config.toml
loss = "mse"
encoder_norm = "rmsnorm"
encoder_activation = "gelu"
encoder_mlp_ratio = 3
encoder_bias = "all"
encoder_qk_norm = true
encoder_parallel_block = false
encoder_inner_norm = false
norm_pix_loss = true
decoder_layers = 3
residual_init = "none"
shampoo_beta = 0.99
Rows from block 10 of the encoder of a small masked image model, named by matrix and row number. Rows with one number belong to one neuron. Each number is 500 + 25 x the weight over its row's rms, rounded and kept within 0 to 999. All counts start at 0. Numbers have three digits each.
After each neuron's rows are labels from the 100 images, of 14976, where the neuron reaches its highest value: "colour at peak" is the nearest of a few named colours to the mean colour under the peak. Only what is clearly more common there than usual is listed. The data: photos of plants and fungi (iNaturalist). In brackets: how many of the 100, against the usual share in percent.
# fc1: MLP up (encoder.blocks.10.mlp.fc1.weight, 384x128), inputs 0-63
# fc2: MLP down (encoder.blocks.10.mlp.fc2.weight, 128x384, transposed), outputs 0-63

fc1.78:509483490434481529516544485511517521500495487451482508501525553508507488494480480509513467501508505468471541521556492447483499506527503519503469512517534490528514500497480504494496480535501516
fc2.78:482479501503524454536466517464468485522525534508552525475492492498538506505514515459525534464538507555510468475434521514475487484474518469480524505489448474516517514505511504505512507509538465
colour at peak: grey (76 vs 50.5)

fc1.195:471482454539493469505499494486469497486468549503515504479483466516506448485493553456502496479476478530502533516481504496487548522504518481467528517499504528493494444506507521481515498460503536
fc2.195:536499566460506507485531530522504488514522470519488495547525499470482554479493466547527543516529494493484486500521513508538482456485475474567494499498493480521496537501503504474432520482520498
colour at peak: cyan (30 vs 0.4); pink (25 vs 3.3)

fc1.84:518510493508556517478492486531482518533503557519496465473449522511519497536488563501498513502532471490483499484510502501507527505455522529537523496458470497485501451516499479511467527498528469
fc2.84:467547527532473514504475509455524474495510465539498524512540522475473503488470487504521454513467510526484525516516454523514505504490497494490493510530537479492476559477515487498521488521502521
colour at peak: pink (49 vs 3.3)

fc1.178:543518544497493532464459481484484491549488516528521470485474490540511513545503475447495495500498497525536487485474516459514508490517498499520480496490509481492498484524470468502462512510501466
fc2.178:497507527493516449507481490529484492449516529495495509537534500486539505468459504481546475479467482499475488507475520497499498521504470497501482484510461490515527560486538513543530440474452495
colour at peak: cyan (40 vs 0.4)

fc1.25:537519492446482531499475524486480534523492521461521489520475511526554505509457480506522522497520495490490508502572498457508494499500499504488483539457501490521479487471488480471500511507505514
fc2.25:495519550481516464510532509528530481521516502547479533488493468477480471494506516446499462505491529550484503500460525474475527435494490493492538476498458485500528529521514506537510496504482489
colour at peak: cyan (31 vs 0.4)

fc1.374:488512457523461500506524492488504557461484516488522530479518517506436451513482496500490469480470491526495499511489515525455511507509578515471521462458554515481528495533528529481503500499521554
fc2.374:512511497435484470480488466513491453510537474513473500516496463496538538482485487503479557504514498500482469524494489516539509481540495463550469519511492512520533487477492497501483525503503487
colour at peak: cyan (28 vs 0.4)

fc1.302:515518515466500510527524478521511513479494489485506508519532498497499439498486482497502515476480492461510504482549538511544437480514481475498483421515528482484500504492450454503535536501495519
fc2.302:540459463491516508477475539456485533484483487479510499518479499490506538528509515510464534486543472551527518493464471490465535513479480534500501537534439500491506483491533514488478531524499489
colour at peak: cyan (27 vs 0.4)

fc1.61:472472503445506468522514506530511454481482506506494452489546507507504529435509495464499471496503512504508520532524492511488500512522444493528440494555498521503506539504469536493508482506508517
fc2.61:508459470510519501501498501476468530478503529500500516488467490492521460497516546527492514483524498526488479464484512483462526446485520521461533491465481465462506456519516493501513512496527465
colour at peak: grey (76 vs 50.5)