config.toml
model = "masked image model"
dataset = "photos of plants and fungi (iNaturalist)"
train_examples = 45211
image_size = 24
crop_scale_min = 1
horizontal_flip = true
translate = 0.06
method = "mae"
mask_ratio = 0.75
loss = "mse"
encoder_arch = "vit"
encoder_norm = "rmsnorm"
encoder_norm_position = "pre"
encoder_activation = "gelu"
encoder_mlp_ratio = 3
encoder_head_dim = 64
encoder_fused_qkv = true
encoder_bias = "all"
encoder_qk_norm = true
encoder_parallel_block = false
encoder_inner_norm = false
encoder_drop_path = 0.1
encoder_patch_size = [4, 4]
encoder_layers = 12
encoder_width = 128
encoder_positions = "rope"
decoder_width = 128
norm_pix_loss = true
decoder_layers = 3
init = "trunc_normal_002"
residual_init = "none"
optimizer = "soap"
beta2 = 0.99
lr = 0.0018
beta1 = 0.95
shampoo_beta = 0.99
eps = 1e-08
precondition_frequency = 16
max_precond_dim = 1024
one_sided = true
adamw_lr_other_params = 0.00089
grad_clip = 1.0
steps = 11500
batch_size = 128
epochs = 32.6
lr_schedule = "poly"
final_lr_fraction = 0.01
warmup_steps = 340
weight_decay = 0.08
adamw_weight_decay_other_params = 0.01
Rows from block 2 of the encoder of a small masked image model, named by matrix and row number. Rows with one number belong to one neuron. Each number is 500 + 40 x the weight over its row's rms, rounded and kept within 0 to 999. All counts start at 0. Numbers have three digits each. After the name is the row's rms in percent of the matrix's.
After each neuron's rows are labels from the 100 images, of 14976, where the neuron reaches its highest value: "patch colour" is the nearest of a few named colours to the mean colour under the peak. Only what is clearly more common there than usual is listed. The data: photos of plants and fungi (iNaturalist).
# fc1: MLP up (encoder.blocks.2.mlp.fc1.weight, 384x128), inputs 0-127
# fc2: MLP down (encoder.blocks.2.mlp.fc2.weight, 128x384, transposed), outputs 0-127

fc1.86 097:500493515488553533550516475517502471449503540530594442486503481460503591474535478557489429450461485518509513464470483449457513483449505550484463484440539493440503515442552518460489484461527574477428622526593504513516492506549444471470486523496499454507515508525481490511535545492527594451495553554567500460424488479459567502514526527399491511466504535470473477423519539528484542479559
fc2.86 113:506485470514519575471515453494508501502505521503541526475495515496511495485466553532650503520563508486555510512519440496468507431467572473506465488475520563468450514516494528530494490533502493505484539542490555503557481543482491532495490538463505505458454526475495532522500508514502525474510501480510544499489500457320501458727482488450507476487484508497488493502487500500546515491452
patch colour: pink

fc1.23 100:525512480453500532584520522528468473462526479487521451437495473472575454469458476533497514577547532454510549414476445491510484527474523521491529472476595454508460562449498457534480487550479537429479566529616521443485482559504472504490470503582473501463506492520496442505542573491466482472544569480551545515413520465496513507474558499508512454474572552512531541449456507539518532429451
fc2.23 110:511505465488485537456565446500440526481501511481511511467503479461486516499408531496556531512587551512559477541507474479520447477446555490526541462447517489455532501523532476475478499536451583483464521566490525522528513486477432500507504536436536580496570509513449512453493545530463500466514481488500526461429489488326516444634527474508492509440465528497461493505496573526514496514457
patch colour: pink

fc1.53 114:530509452575553469480526449466518485483538510476574464474469460492546504503540514474570535453490504457502512548519424499593511472441457482476486516466450500549519494541541515558455516457454517457448479457546559566526521496608555537541477466428517533447554537427489538499539443496578492540496545435481540530544513471518472549461587515459509453514485495525492525444415517479479477532482
fc2.53 125:478512506555491531485517534512515512487474581441512493473549553543443512444517527476550511499493544536559542491513488483436409470504485506443531584586523426498520502437531471483494522499457450478429493484480473506574425429426539516459470471545583449433486593500558456498483513533502549526538472538503584424532505501472503495553475539479472480482543540500529540453446524537519513483456
patch colour: white

fc1.341 114:477507508458485558454555585519548594518433526541513445480480557457446487489470448506489483520458522457482545553480543539499379555510502415474519451458481481496516570536471470504495549451534480508463523502484419537464591503515536500482552557425473466527543514479490463446497484429441471451548501496530452494514547523460490556519563506530448521476496505460456508476489496493575453461462
fc2.341 107:498496476545470585469558494488519532523453532456476507454491547479501463513449515449710496477493503482507489471483512524462478498541533544496496446513500431491495436546501533535487503452528472483506448505462537511589545477438514506492512523471474500470485519525445495475476547486512530478487523447449550494524550505407442462651472555482479482478486484515485548498571517503487484483489
patch colour: white; pink

fc1.112 112:615498475587472471475431556554482463450480508513516442545507506561477508494409470481531497457534493469536556472470516564452545532437509460512503477447486439528428596470508549484533445567446464510510546470491505552491528518529518487428505522503479485558574545522491523458551514489528421462549536504509565567534493465457469533493456448474528472432498510494467517494505448508522451532457
fc2.112 103:497501513542528422576550461492528526490554449488474452516520652512548494492461492505526490504504457442481489437540512483532466509509545470580487468530433460474449476505462498495531556557467515562456486490505536470513553553449474487541415514486505527453494458516468537491558498484577491493425524477529573480476533482548474471394418502479511533533532460575458490525490524475465546519548
patch colour: pink

fc1.206 076:497493478435474507539434496472513519475582488473583532509468503471515526508455495478530521535575462465539503462464495471519499452524455519499481520501464530407448448487436464480567460515470472437527528550509497443518500522532444447503466430616530572531454569494476462506527519450529593506534424504523489534453474509473557520496552577477468515547417520526521471542541527494523539444549
fc2.206 101:535483461526505638506492500487478476532458534526493523496477489489485504477509511501648488484565520477526497517491520506451517479455529494488493527487520514470506527495496541514490521520515476478486533513512529526507513526481521539483506496466513527537477535496492515521505457507519461530510491462508476479502514473308524487749478514503496450481499465502486456490512475463497532517493
patch colour: black

fc1.354 089:503486523443511507540501541506520427494463517566420595504493474486492527505547467564458412510480407545421409511484525499469533421501520515542513515507560479482500417485468440504567484460506475520449518525482442500537461535502489505563505465585445529438433525499531508550529537461480508457503442495438582528483454524483510529459484511465481511479497483511543474543548530485531524544596
fc2.354 074:489545524515521519521500509537493501527544484528463446477559535456490490483578507498383515511486555457584487451452456522506456515519492540516508436473422500515478540465505531487506533501516542467578437524549568533505562524478545521530470521428488517473507543502467497553487459517475554550502490539458535505586542487681533484471445463467453464476559539495513524551528486545520520511514
patch colour: black

fc1.260 117:463471518509443575485525592505446482502541434494559550450555529474548527514438524482492464397457546475542465563503451516581482500591515448551531437519523496424476547504530477499474465442549480456526479519536497522513530521518401576476505553468507526491484535497497527483533449443454488483552581524552519440493491497464581537479501484504510559456530494463496442524510494455512457475501
fc2.260 107:538558538523532610491472484433515488528526462478489530484472489508489504548514522461608576514530462510480466431428511467476554507452507545500494504492462529514472538527458521541499419442501488472476525445544515485589477470560434517517476469509508521469462482509503492545478555582501429428503491478525507539457479528481468529599547474520495435465475442590514511556557560489552495441523
patch colour: white; pink

fc1.46 112:531470520493463494427492473495543499548462586562548530530512464460509519486525463489578483504444477468462544546414609547469459465521424501499477491457442504549536527472548467496507480448541485450442545522501450450495500456520582514499514546475448526549441500528497596432536543494503549487559492484454476497515513501500470539508490543470439572483443533534530470545493494547434435506435
fc2.46 114:510536500536483627500542492437541520522491532457493499465496515522477429464519559484671550466522524501499540473518528507475480471551528480482484524495484473554493480503480518499543501485526457480491492506463487437565533520474475495484497479512464522487509554528442517471457560470548532439521502480482514471468492491313506469622467550499481501530450499535521513489513513463499559520527
patch colour: brown

fc1.57 097:494508563517525503627451473472474546459555483498509452458564413449531537538524490450533528506492483501542449616553581452544537466531523550562474471489480522533514510516468490554516466481529536475502546442526532514479435554490445490556446466534449507474568591477460563500503503556509499554516574486482502492473475504504490494492460501496511475481557534520547582460483577481464495509467
fc2.57 104:510511502518458447465492509471504541493489489487468557433475518509481545514499517545561471537525519525544494548486541457466470408471570445433512439514563490462512534499535491505512494473443469528583482476514468554527510529513476451497469537508531535487522518477542476509475512586483421475533489513531501471494525534394504510701516456522471491574534499470575513482447493492469551479460
patch colour: black

fc1.97 116:532518516513471425477424502537521460513467476543482558568545498571472513470460548481516547496528516456540550555409532511456621501498460495524489498421482482533519592508537476475555505559532462501516546551498540552497477536545452516479447481508452506559469529565495501441580484477531495547512513517482511526539546499473497485540560452440551438449572473474469544527517508491487464559432
fc2.97 110:544562512508488475551525504529488472552509453519525450456503552469599501509538515554525530473518423462505526460539504484610499452559493533534474467485499498418443513564506504500578477551492502534502460498470561485484550593496453457551445494445542489447434429540522534530509475491525533525491562485552502523465520560507524488400450497501461506575476407517444484483481466484522531492543
patch colour: pink

fc1.8 093:510449529526453515446477505494561507489486505530467531490475517516548546520473523489526524515507544550566527498546473448594477484504490573490485419446514441475504458483489548459551500486444495447443487425497449468499566501571412482501484495642494496517519539451497531499565519466520493424433501467442504482506437542533563525532524416501550561492501493481480445495526427503432491464512
fc2.8 104:485564507489535454592537505515490497556451515474483487482516386514541540484488502508635526438555492421489442518471442524459472458473514543536608530515470525499504501480498559540487504497453553495530581501458516530516507482500524540462451529471535496468461532481513478533505479529486465582536504476508522428534479481384449454549470521585480457459496554499525516473466498526509551541491
patch colour: grey

fc1.203 067:523475450454520521578504508566499380450505480569434540510463425481483556485515507495506480480467447560508435532514542489477510495477515502547491497438555517463507430467465501488592483468473530508484530509479477432552435536459465493527456461580467540482517536480472531581433487443493507518489436465455558493489428514510507534437433536482531470478445496534484475552566523521524554545550
fc2.203 075:465506510489533449490483521527493516533545471500493473481533530482495489513532502518278481493492522491555501488456431511547476539490478543510510451488493482495497520480527501510489520505518558493551521473549541515455507525565551512507480527495500509439542487541523528499502498505505518510534504499488503455517509495748519511441480458457501504458544549500489510521532455504508522469502
patch colour: brown

fc1.71 094:497464518485559465605442449496521468417595434448551532496523475466486498545539481518520587531547448526510391443579464464554511496478477526528558474475462511502541523472512479518532402525423505427490531482502555509488409523568448455518501477550476560559476474504507522552506553490507528572485491472507539488483446504492511498512523523467522495477523534477567465510496521477498465464529
fc2.71 104:532563499550499582412547494486474535556458543514487543432454534535470471473477537494566478477564522432601515525457539488510481528493565487447484501535512448436469489493478480499478523467522489484475512489454553499530523526497476532485504500461547534482505565498474522497506488493492451457512497459518498434520460435396552454661498541502435448472507517498490563498525542436474534553527
patch colour: black

fc1.320 093:453535472559544529507462447482506500566471474528426566531484465452460546541567532497518505546509397488409452493458537517448509473458446483511527529525473530531526519485541427489516456470425488544558410557459506479511413480596524482533526455543538569517470476552541478513533476458511515501429473567453494531511482433479443484508523539471495492495539467535561544508527518500526499495557
fc2.320 092:556489499570470540453556465417568541547486558511444475506509508458445459457553535543585423448541451559522522420456467546476491562497529554497497438480517423479505544530503459482498516514526509564474423552438503473599457520453547482542472522430473504488516509459505510529494536487538521452483535510518481499478542534434468506570446552503466461469472485475461497488521545491495542512566
patch colour: black

fc1.374 099:602488438526559463536477579546450472482525464471499437526512523523516521546480491461494512529545475460552551460520505510533482541448479476516520548502533481613447538468528476471475456479516488553467539470489537443486481498491570488505521543460494472456550470520507535453526485543488400526494463492512545542523519499507490580455465535463426482470558505468541547500448483438456390503606
fc2.374 104:481444520530499459486507504475564587428594460543485493477503585545482453532491506533354513480487516501450475497499545514501465532465500477562468462482425477515470483499431478482531495539450487483523458428510473557552526517504480489498439517601467472485522502525498452497509492505532505497512473492508542423452487466633483509411577501465510540495560495546517536513472509451528502509469
patch colour: pink

fc1.371 091:552515482462496517527486473505495457501512520527457493544440491502538493441494517496570515593519494409547447501497517519498542465507536502481516607491464475562495480468477502464499507574422527520470428474475514487526395547523496477545477488580496539494504496506490578490431550543502511563522447441533395533568498447542455446528499521472455425530510544513490558465491439505486541504575
fc2.371 116:512462487501534454434507532420453523520540514529496468451486563424427498556474478528478543495519508492544481448476523451488592573492515523538466491458547483450564489489501441536511463599548519500494551401478482473540435459534500525522515513485529433495446487486551574531541516562569483466498514482523542478440445484490500578497528442529450535486463421547503477562498511478546456480533
patch colour: black

fc1.27 112:456476505403474483486526563525530539543457493504444485441459506540420489505453490470565518543553535473479572524512540546536489447475574456500535511481522484526488555484446539562556500437500453442485456507478420560450505526509503509472506557411479508487441458485559542406496511491502532485556500482523479490475530503457408520525485497511524500422459523471452509461474523448486445415441
fc2.27 099:494503504494505580520553492461471551514522492503486513457462503488491442505421536519570419497568516519451488481526530478494502460532524484554425492516507510482495465516507548517519454489443458420501489516489542539565462536434497502494494466508495527547465432477473531450503560516550615440463510503479567507470543483343546406553501498485527471460484500502542543536511506438522476584509
patch colour: grey

fc1.70 072:557564420463510480485498547562483463466424476540457493487456478481534402533473426488461470463499522542506469438483437535457509444513523431515484506469508532512508533532541440480495541511555526583563477557607484492530489451453512447500503518446485398498478424511469460498510527573557511498527495510513495446560469430500496518477503404513480493509474539465447538546504529472544504520534
fc2.70 104:470499558520486431518520503535515508465529477511503504523527535502473535516506510512283531515495487501519511492488534483538513518515487529470474495507446487489481491502470485514502469530484487489485493483554532496505490536516517469541535470517515513481551493501529526476514535472457495464489461514495493501514540484727493520301529505490490530505524479520491512497470501481497496491493
patch colour: pink

fc1.240 094:523498541466507507505534460501565482534438526393468431525449471519556534465528494465438467508417467427435495491474478482451559453529563474597473571535502439477518480537464485426489482503489476499475486522516490470478425479523512452471498496591499562512473475567418557539485558467516558505527488505518459493520499447442476552555489563426520458448461480497451485511536498456502516508526
fc2.240 112:520442452516457611423506520537464513500507514520552530464485467456487493518472507498615539499534502505547464507476548449510516528477525490462539519543541482465426520497496525541483498591500495482484542548502505518541469469469524546504513522407477489447500550522577484497478466512559484504526548468535549560501497488338540462648513514516546508499538519505531488496481476503541508465515
patch colour: brown