From a checkpoint of a small masked image model: 2.51M parameters, decoder layers 3.
Rows from block 0 of the decoder of a small masked image model, named by matrix and row number. Rows with one number belong to one neuron. Each number is 128 + 32 x the weight over its row's rms, rounded and kept within 0 to 255. All counts start at 0. Numbers have three digits each.
After each neuron's rows are labels from the 100 images, of 14976, where the neuron reaches its highest value: "top examples" is what is common among them. Only what is clearly more common there than usual is listed. The data: photos of plants and fungi (iNaturalist).
# fc1: MLP up (decoder.0.mlp.fc1.weight, 384x128), inputs 0-63
# fc2: MLP down (decoder.0.mlp.fc2.weight, 128x384, transposed), outputs 0-63

fc1.320:103135153086098093088110098124067080137117144120112066150152180124160083145160131094142112078167064078129149108139139130130138145109212097136137145122121189077106145128133092139129079131163114
fc2.320:102116137071198134087116124126119094121112139162065175099116132162134184166120141066147154151159155158139111127126116136163140112155172202139107157081126122194144082109172131109146137168132148
top examples: order Caryophyllales; family: Cactaceae; class: Liliopsida

fc1.190:124112084120152141089150106135122086154145148100137107097152117170121048139121158186124167093139121144083070147153114114120110141123071143045127083098134123161135134140140152125069091119098159
fc2.190:135104135201150120088164118170156146153147098136044176148070141104122176163109144080112118154139149107136135132124122087140150189123159153153157225138148069132175154176118143100161145166176145
top examples: class Liliopsida

fc1.376:115177118089046076080090054130088091095079116105140089167127184101116083126124158179141111092138070176154185135132117158110084081151073108128129121107144129067134103121131150160093173142162115
fc2.376:165160145071204156119142159132117126156112167109103151095119103137169081126144167115147178102105142089106136146185150125144202193150163129184139165163152085142135126152180180127172164155140089
top examples: class Liliopsida

fc1.0:146123135094049026106101120103125071118075102129146100062122176135148099069080104181118098113104122154150184151122153141166075109087185146121122159119144168107068090139140123130088160158133122
fc2.0:161134188138129098140121178135107087109093167151163157126044128130130125118113122146196170175154133168139147146147185135138148104201148095137182164137126106159127183163159165154116154123121135
top examples: class Liliopsida

fc1.238:128163133110074123126086087131145123130117149143112156127100166177136127109121178092156196111099046176190159131083155152117115104135092082180183109126089179064142097143094147114102108117139153
fc2.238:166156147144122227158130147113094127159161125086121110106158138120136140050150094092096134147154165124143118142122127132116110155123178127162131134153142151097104159138201187128124150163160081
top examples: order Asterales; family: Asteraceae

fc1.369:197139154122015094106126125118086042145115118127147119147147158110153107130123116217150129095149167133148139103114105207131072071143156156097179160122127150131123151137177119136102117161185097
fc2.369:141126170119156118100069181082140170168100129136144086170113108095111108072183105088149138165118151104158161142147138169101127133136137166165098122143174055133102145143095178115124123188178142
top examples: class Liliopsida

fc1.90:063138147117133128119148118142060187168121145122108144142139110199148139120126151115128194126125075112174189174128153137121119182141108093152132166184101213096120119136087111132093071163141057
fc2.90:086143128125178127154109137135112186161133127176131055077113144083151132121125150076160091129118126105127171160121146158096146161103176174095107032118116113115086113091153135167081167145136105
top examples: order Asterales; family: Asteraceae

fc1.60:108101122088153111123129077062137146143120118131107101134125202101175090108148135155144101087117222149129147151140139098167062120083115068068141122151155192150108083128129168098119180129120123
fc2.60:126088138114100105132158141129131083185106132146046140077089100124123086118114124089110171128151174147069095144163163101122170191190164139179141159178160160170140139142163149148192132165153153
top examples: order Asparagales; family: Asparagaceae; text has "yucca"

fc1.179:053114106091119139124134089112138126136138094193137067144175125109134152118163069156113094040112009076099101143145147084139110081145104193077128087107093153144104139157168094160159125133102100
fc2.179:048145138169135169167113117163106120150172089104144155098091131094075093146083111142166124183146080111099175087152115095096148135181141132182190136149162068167150122116171112182152149140120095
top examples: class: Liliopsida; order Asparagales; family: Asparagaceae

fc1.122:110117067145120100206144099105096136108147143125100132147125182112155189138139149152142116131135105138157106147150127151106153109138139171159118140134100155091101096109081166060118095135159100
fc2.122:099100150113132101135142101153113094132117111111124151104092101066114114123108090075098101138139133112136135148175129179119118123125150123138148108147108212162090151188175177156112168118160114
top examples: order Fagales

fc1.183:115139174120081134163116126151115151099152150139145142091148136090162130203187127159117161137137154099115141131234124139084129068147136106174096145075126164064155137095116159088112103103170114
fc2.183:154070152165116125124128053118129127069131136134137111145104107112108153141159161103158157136168124123137134119110077142136105145107105160117149087138089186105074138158119161101127078134155143
top examples: order Fagales

fc1.253:066112044088140081098153119123147077135086138133086120115120134106152155087185157130134120094061091156109206164129159085103077125131104117124123089045141179200212092128109118140092205172126159
fc2.253:123138106156120081116164071087140101130128134088150096139093166112122190139155139099097079178155129104138177122108114120108184130102179182134083068079154050132160129151165173129156116136165106
top examples: class: Liliopsida; order Asparagales; family: Asparagaceae

fc1.368:255255202130120136108103124136150137127148099133137136132133141126109126099141105125123103107121154216166149165113118128136099142086129119122132121097157128167107119127149096115111116133145115
fc2.368:255223158192159150157098185148151157149113133121116114100121088143132139112126171135149116062132150236152130171184164128132147108064122117118110088122129053133160141153099104154129116145126189
top examples: class Liliopsida

fc1.180:235154132161109140158128135083108143106184089168110077142127145109150102106149105135086160115124247157078099091129078136132095099111136109163130144105146129129138124145087124089151143099120088
fc2.180:174081093170184162148155134155162130143122122131102186129127121145128125099113110109134151107144197139191158131161122149148165131113183099130112107150098082155124116127109121132107177181133134
top examples: class: Liliopsida; order Asparagales; family: Asparagaceae

fc1.111:002132133048021106124119112071130160170181079060122101148151095093103114113087112100144124054169116194131122180132118144126141133107153131148112106160120157128143116147159131133137099096099108
fc2.111:081127082137133108192140107059137119103106102108126119136128091134169134114097113184150127157078121125153168166031184082179152135141144114173137130119177074115128120152163170120148140075131107
top examples: class Liliopsida

fc1.9:188135173113127126123117106095118060133123086125128102151135136128152043156126136130121181131111255176087118084083093176148113105087087098142158124124137158181112110081155119139131128108127157
fc2.9:147086105169104141182141119096119164141075143156069167092123070117090151088152144132130101157112197197101094103155177086114120143138148162109086131185142181122131137161080136116135128131131150
top examples: order Asparagales; family: Asparagaceae; text has "yucca"

fc1.284:236179118147133114110115115081062103177134088108084097116118149151173104137170088126146109140075130191146162105156112110108120146165102094108182124077151146126148121162145147097102176128070113
fc2.284:185175167189119104127124162159148129154125122154130117167052137105107104152109131110180121139130125165188134154139163128089201138097186136127110094192142076154172154152139133189154135194144139
top examples: class Liliopsida

fc1.215:010071075056042053030069093140099106125114119142108116134149210106147124094121094150141103131127153185162190195152121130135124106111131126127160139128113114117080104122153123133101131108162078
fc2.215:125121111051089086125110112073054088140104129089159090159082106114197137116163131173140156188081131111167143155131173154165150183210144088160107158143138134136115123142130173152151127176147104
top examples: order Caryophyllales; family: Cactaceae

fc1.172:206120161145140185159127125213156100152137150166105134135142167121093163153124051163060126138178134060081117152163130085114146114109108057155148072163119207088111110102143074123115169086119175
fc2.172:132151160118181141105105126131133151127161122129107117149208106107074122151174166108127156126158107182134164156128094128105138151079192170158174190203149127117115134155135171146112168158158091
top examples: family: Asteraceae; order: Asterales; order Ranunculales

fc1.303:181106104119103132093129181096155127105134132125105199093171150125192130193120159086099175177155160131129103116112159135104125104122107092177155143092118174122136130063092136136123107070155093
fc2.303:125098083124082167157142138141109152093130123109137071103128115104111122082123159142161166154117121138144102127113130128158114125062143134128074081142110249114073145095113118156094112116154103
top examples: order Asterales; family: Asteraceae

fc1.153:175133160118141173149121158131152145140128134161136100099124102166097151112130152160103122116147216133049071094105098121091070089134094122165134115133145144156215141146140126166139097105101143
fc2.153:160111141167156155186159067128195146162146081120132093045128088119158139052152140216137131141141115131131143113108137078118134102138127131163109105162163080125110153106175071229080099102091118
top examples: class Liliopsida