{"encoder_arch": "vit", "encoder_layers": 12, "encoder_positions": "rope", "decoder_layers": 3, "learning_rate": 0.0018, "beta1": 0.95, "eps": 1e-08, "one_sided": true, "batch_size": 128, "lr_schedule": "poly"}
Rows from block 0 of the decoder of a small masked image model, named by matrix and row number. Rows with one number belong to one neuron. Each number is 128 + 32 x the weight over its row's rms, rounded and kept within 0 to 255. All counts start at 0. Numbers have three digits each.
Before each neuron's rows are labels from the 100 images, of 14976, where the neuron reaches its highest value: "responds to" is what is common among them. Only what is clearly more common there than usual is listed. The data: photos of plants and fungi (iNaturalist).
# fc1: MLP up (decoder.0.mlp.fc1.weight, 384x128), inputs 64-127
# fc2: MLP down (decoder.0.mlp.fc2.weight, 128x384, transposed), outputs 64-127

responds to: class Liliopsida
fc1.369:171147134167118115153143142112091150117154090191075108098113128126100121067136100126086203124099186130103122128137129118141152067134121137094096122070060118105097112109115134099119122117163138
fc2.369:165079167121113109063165221122158134110141164084142134129185151127135138206165201116158108163115123142085142148117137165063149095065079117113152146139141099151175128143101146119093139141122119

responds to: family: Asteraceae; order: Asterales; order Ranunculales
fc1.172:133139130131149160113136142143126123124121171170153163145122136081135114135178161117149101096120118103128182110112156104105091103147147134120062131127154132146136177102109172149111101077049137
fc2.172:132129135163151148132160186161132070131130147103130124096132132126088155133137087133135174099131120137132095138125113140000109161160189143148151131126119185100178155136138134174118143130196112

responds to: class Liliopsida
fc1.153:185063145125118172182140114157130113122152149088167174110165176143103108122132128151107091162130124146092093184109104160096080149073116052145041167099113100085122155177115122109084129162155142
fc2.153:167096140156121171135139145133136120136121118191140107205098155192117147138125141122132118129144139171098128128076118131079117130144183121145202083154174148128121118153172118115156135104120124

responds to: class: Liliopsida; order Asparagales; family: Asparagaceae
fc1.179:161132165109099149159124119131156115154169169085152155136115151169138085182156156108137103130106180157166145091050105142118122169086108101138152148101107116134120126102117070141136130117136158
fc2.179:199124146154202172145106150123185140122147155152088109085113179108129129105154153080091090144168166148153146124092117125059116153129164142150159106113135134142111096100175188168097092133132108

responds to: order Caryophyllales; family: Cactaceae
fc1.215:149127154116124125133092088173106167148165111214127099140153119114122108079159109125155170135111146106111108135105117095127124126128115102094119158138093121111121156112131141141145093112151160
fc2.215:154110161127123120124146129097120164089111141103085121148147078124201076100102085132103095132106160128125142113128170129055130182154137135081210118159132148149146135146156122114163147149189171

responds to: order Asterales; family: Asteraceae
fc1.90:151107146182144138148175120105107152124164098149147159132107094133059176057111119123089150108128151106204123104160144122065147096110146196141144089089110152146135098113091137095107133109093106
fc2.90:159091105099114138143106134092149139169113171156111094140125106157126162095138147120101141055099152147159113129141162098000131132153155110171110146162170097180131129132135106070149119116160058

responds to: class Liliopsida
fc1.368:135122150131138132109132119162140146133130113141141130121143118115133118122162115137136142125130148115140144152125142130107127094135142109103133116109108093085115138112094156116133120111141135
fc2.368:099148159127083104128135147156103125105132151137148129154103125145145146188139153106137145153124141172131088144133150099115154100100094108159130119136131105148129125108123115114129092145123109

responds to: class Liliopsida
fc1.376:108063134091108109109142103152100127130122139146082097144131133154150120082117068113100155097112147097109136150122191096155107112131147123124107107163116108210116166097149131125075101101192180
fc2.376:129145141127163149135172160111144160084116116093159169155152160113127135150136140121081113130102124162099140138108180113008243123142129121120172140139153173129159117170148171126126148140130139

responds to: class Liliopsida
fc1.284:142130176095095108142113161190122162135172083100167102109149133159133080136165139148135069106064106121128131121040096115080135122192176093117163113072128114143108155156124125148102105114138101
fc2.284:171141137143138102163103181096139108085111170144089154154089136131091189142101166103104158169155135103115131107142115088054178142098132064183118152153123119176146124153170116188147089137127159

responds to: order Fagales
fc1.183:026144130056119111123038125112138136104094151114141147150129140083127107121170148151104126115085039111168154114137108153146083185152133145102067121170125114107127106149173133113113149119119152
fc2.183:015119098180098120115118128162119099101087218114112119096086112183111136146080111146150192122146087097118171148163182106070135082135036159142099152098099115149104144144142063125102148171103105

responds to: order Asterales; family: Asteraceae
fc1.238:144139150134147184111103163080106084135145094077054141127089149145094151181100097149111101135174115117106164139134068116116131124126130122154173117117120192189135099097055107124105167193136104
fc2.238:120148102119184150179097083156132102115095163141138163133137146113176144126175143128074144132099107104174105135105145170000093151142154177152153151122083105126115128110170126115169131134176103

responds to: order Fagales
fc1.122:000055092090157090126077078121113095118098085143122143130142154143164151053106117160157132088119134112163111151162157157078103112106066152143093103170132165088131111165193083116128097156125129
fc2.122:022129096100090188115131113119145173159146125091169133175132200121097165176101126127164147130135164123105164137121164107046176125109115135158133227082177129164159112084144146091158120149079122

responds to: class Liliopsida
fc1.0:090154098136088097144080117096127158087110092143106073146118105133163163063181099182144122096150135127148168076116133085123097096149126099091101161131095110143141130165101129155117117101187103
fc2.0:122132144133134133067138141112146143147111104168091097107166130133162112128092131097102130155138095129135133170147189174039166130070114108090179122194128162177161151117123117131223131149198167

responds to: class: Liliopsida; order Asparagales; family: Asparagaceae
fc1.253:113135134121075090150130160139154103154181153144155171136064140126113130144115130101173090172117103196133125116105118134120108159120119110133133080111123098157145137098149130137134107113096145
fc2.253:099088133125152152170153123179108140153117108178076135151140146110139116069120151102124115150142120113152158099117141097066141207112140071155179115145114151163058108185152090104147121192176098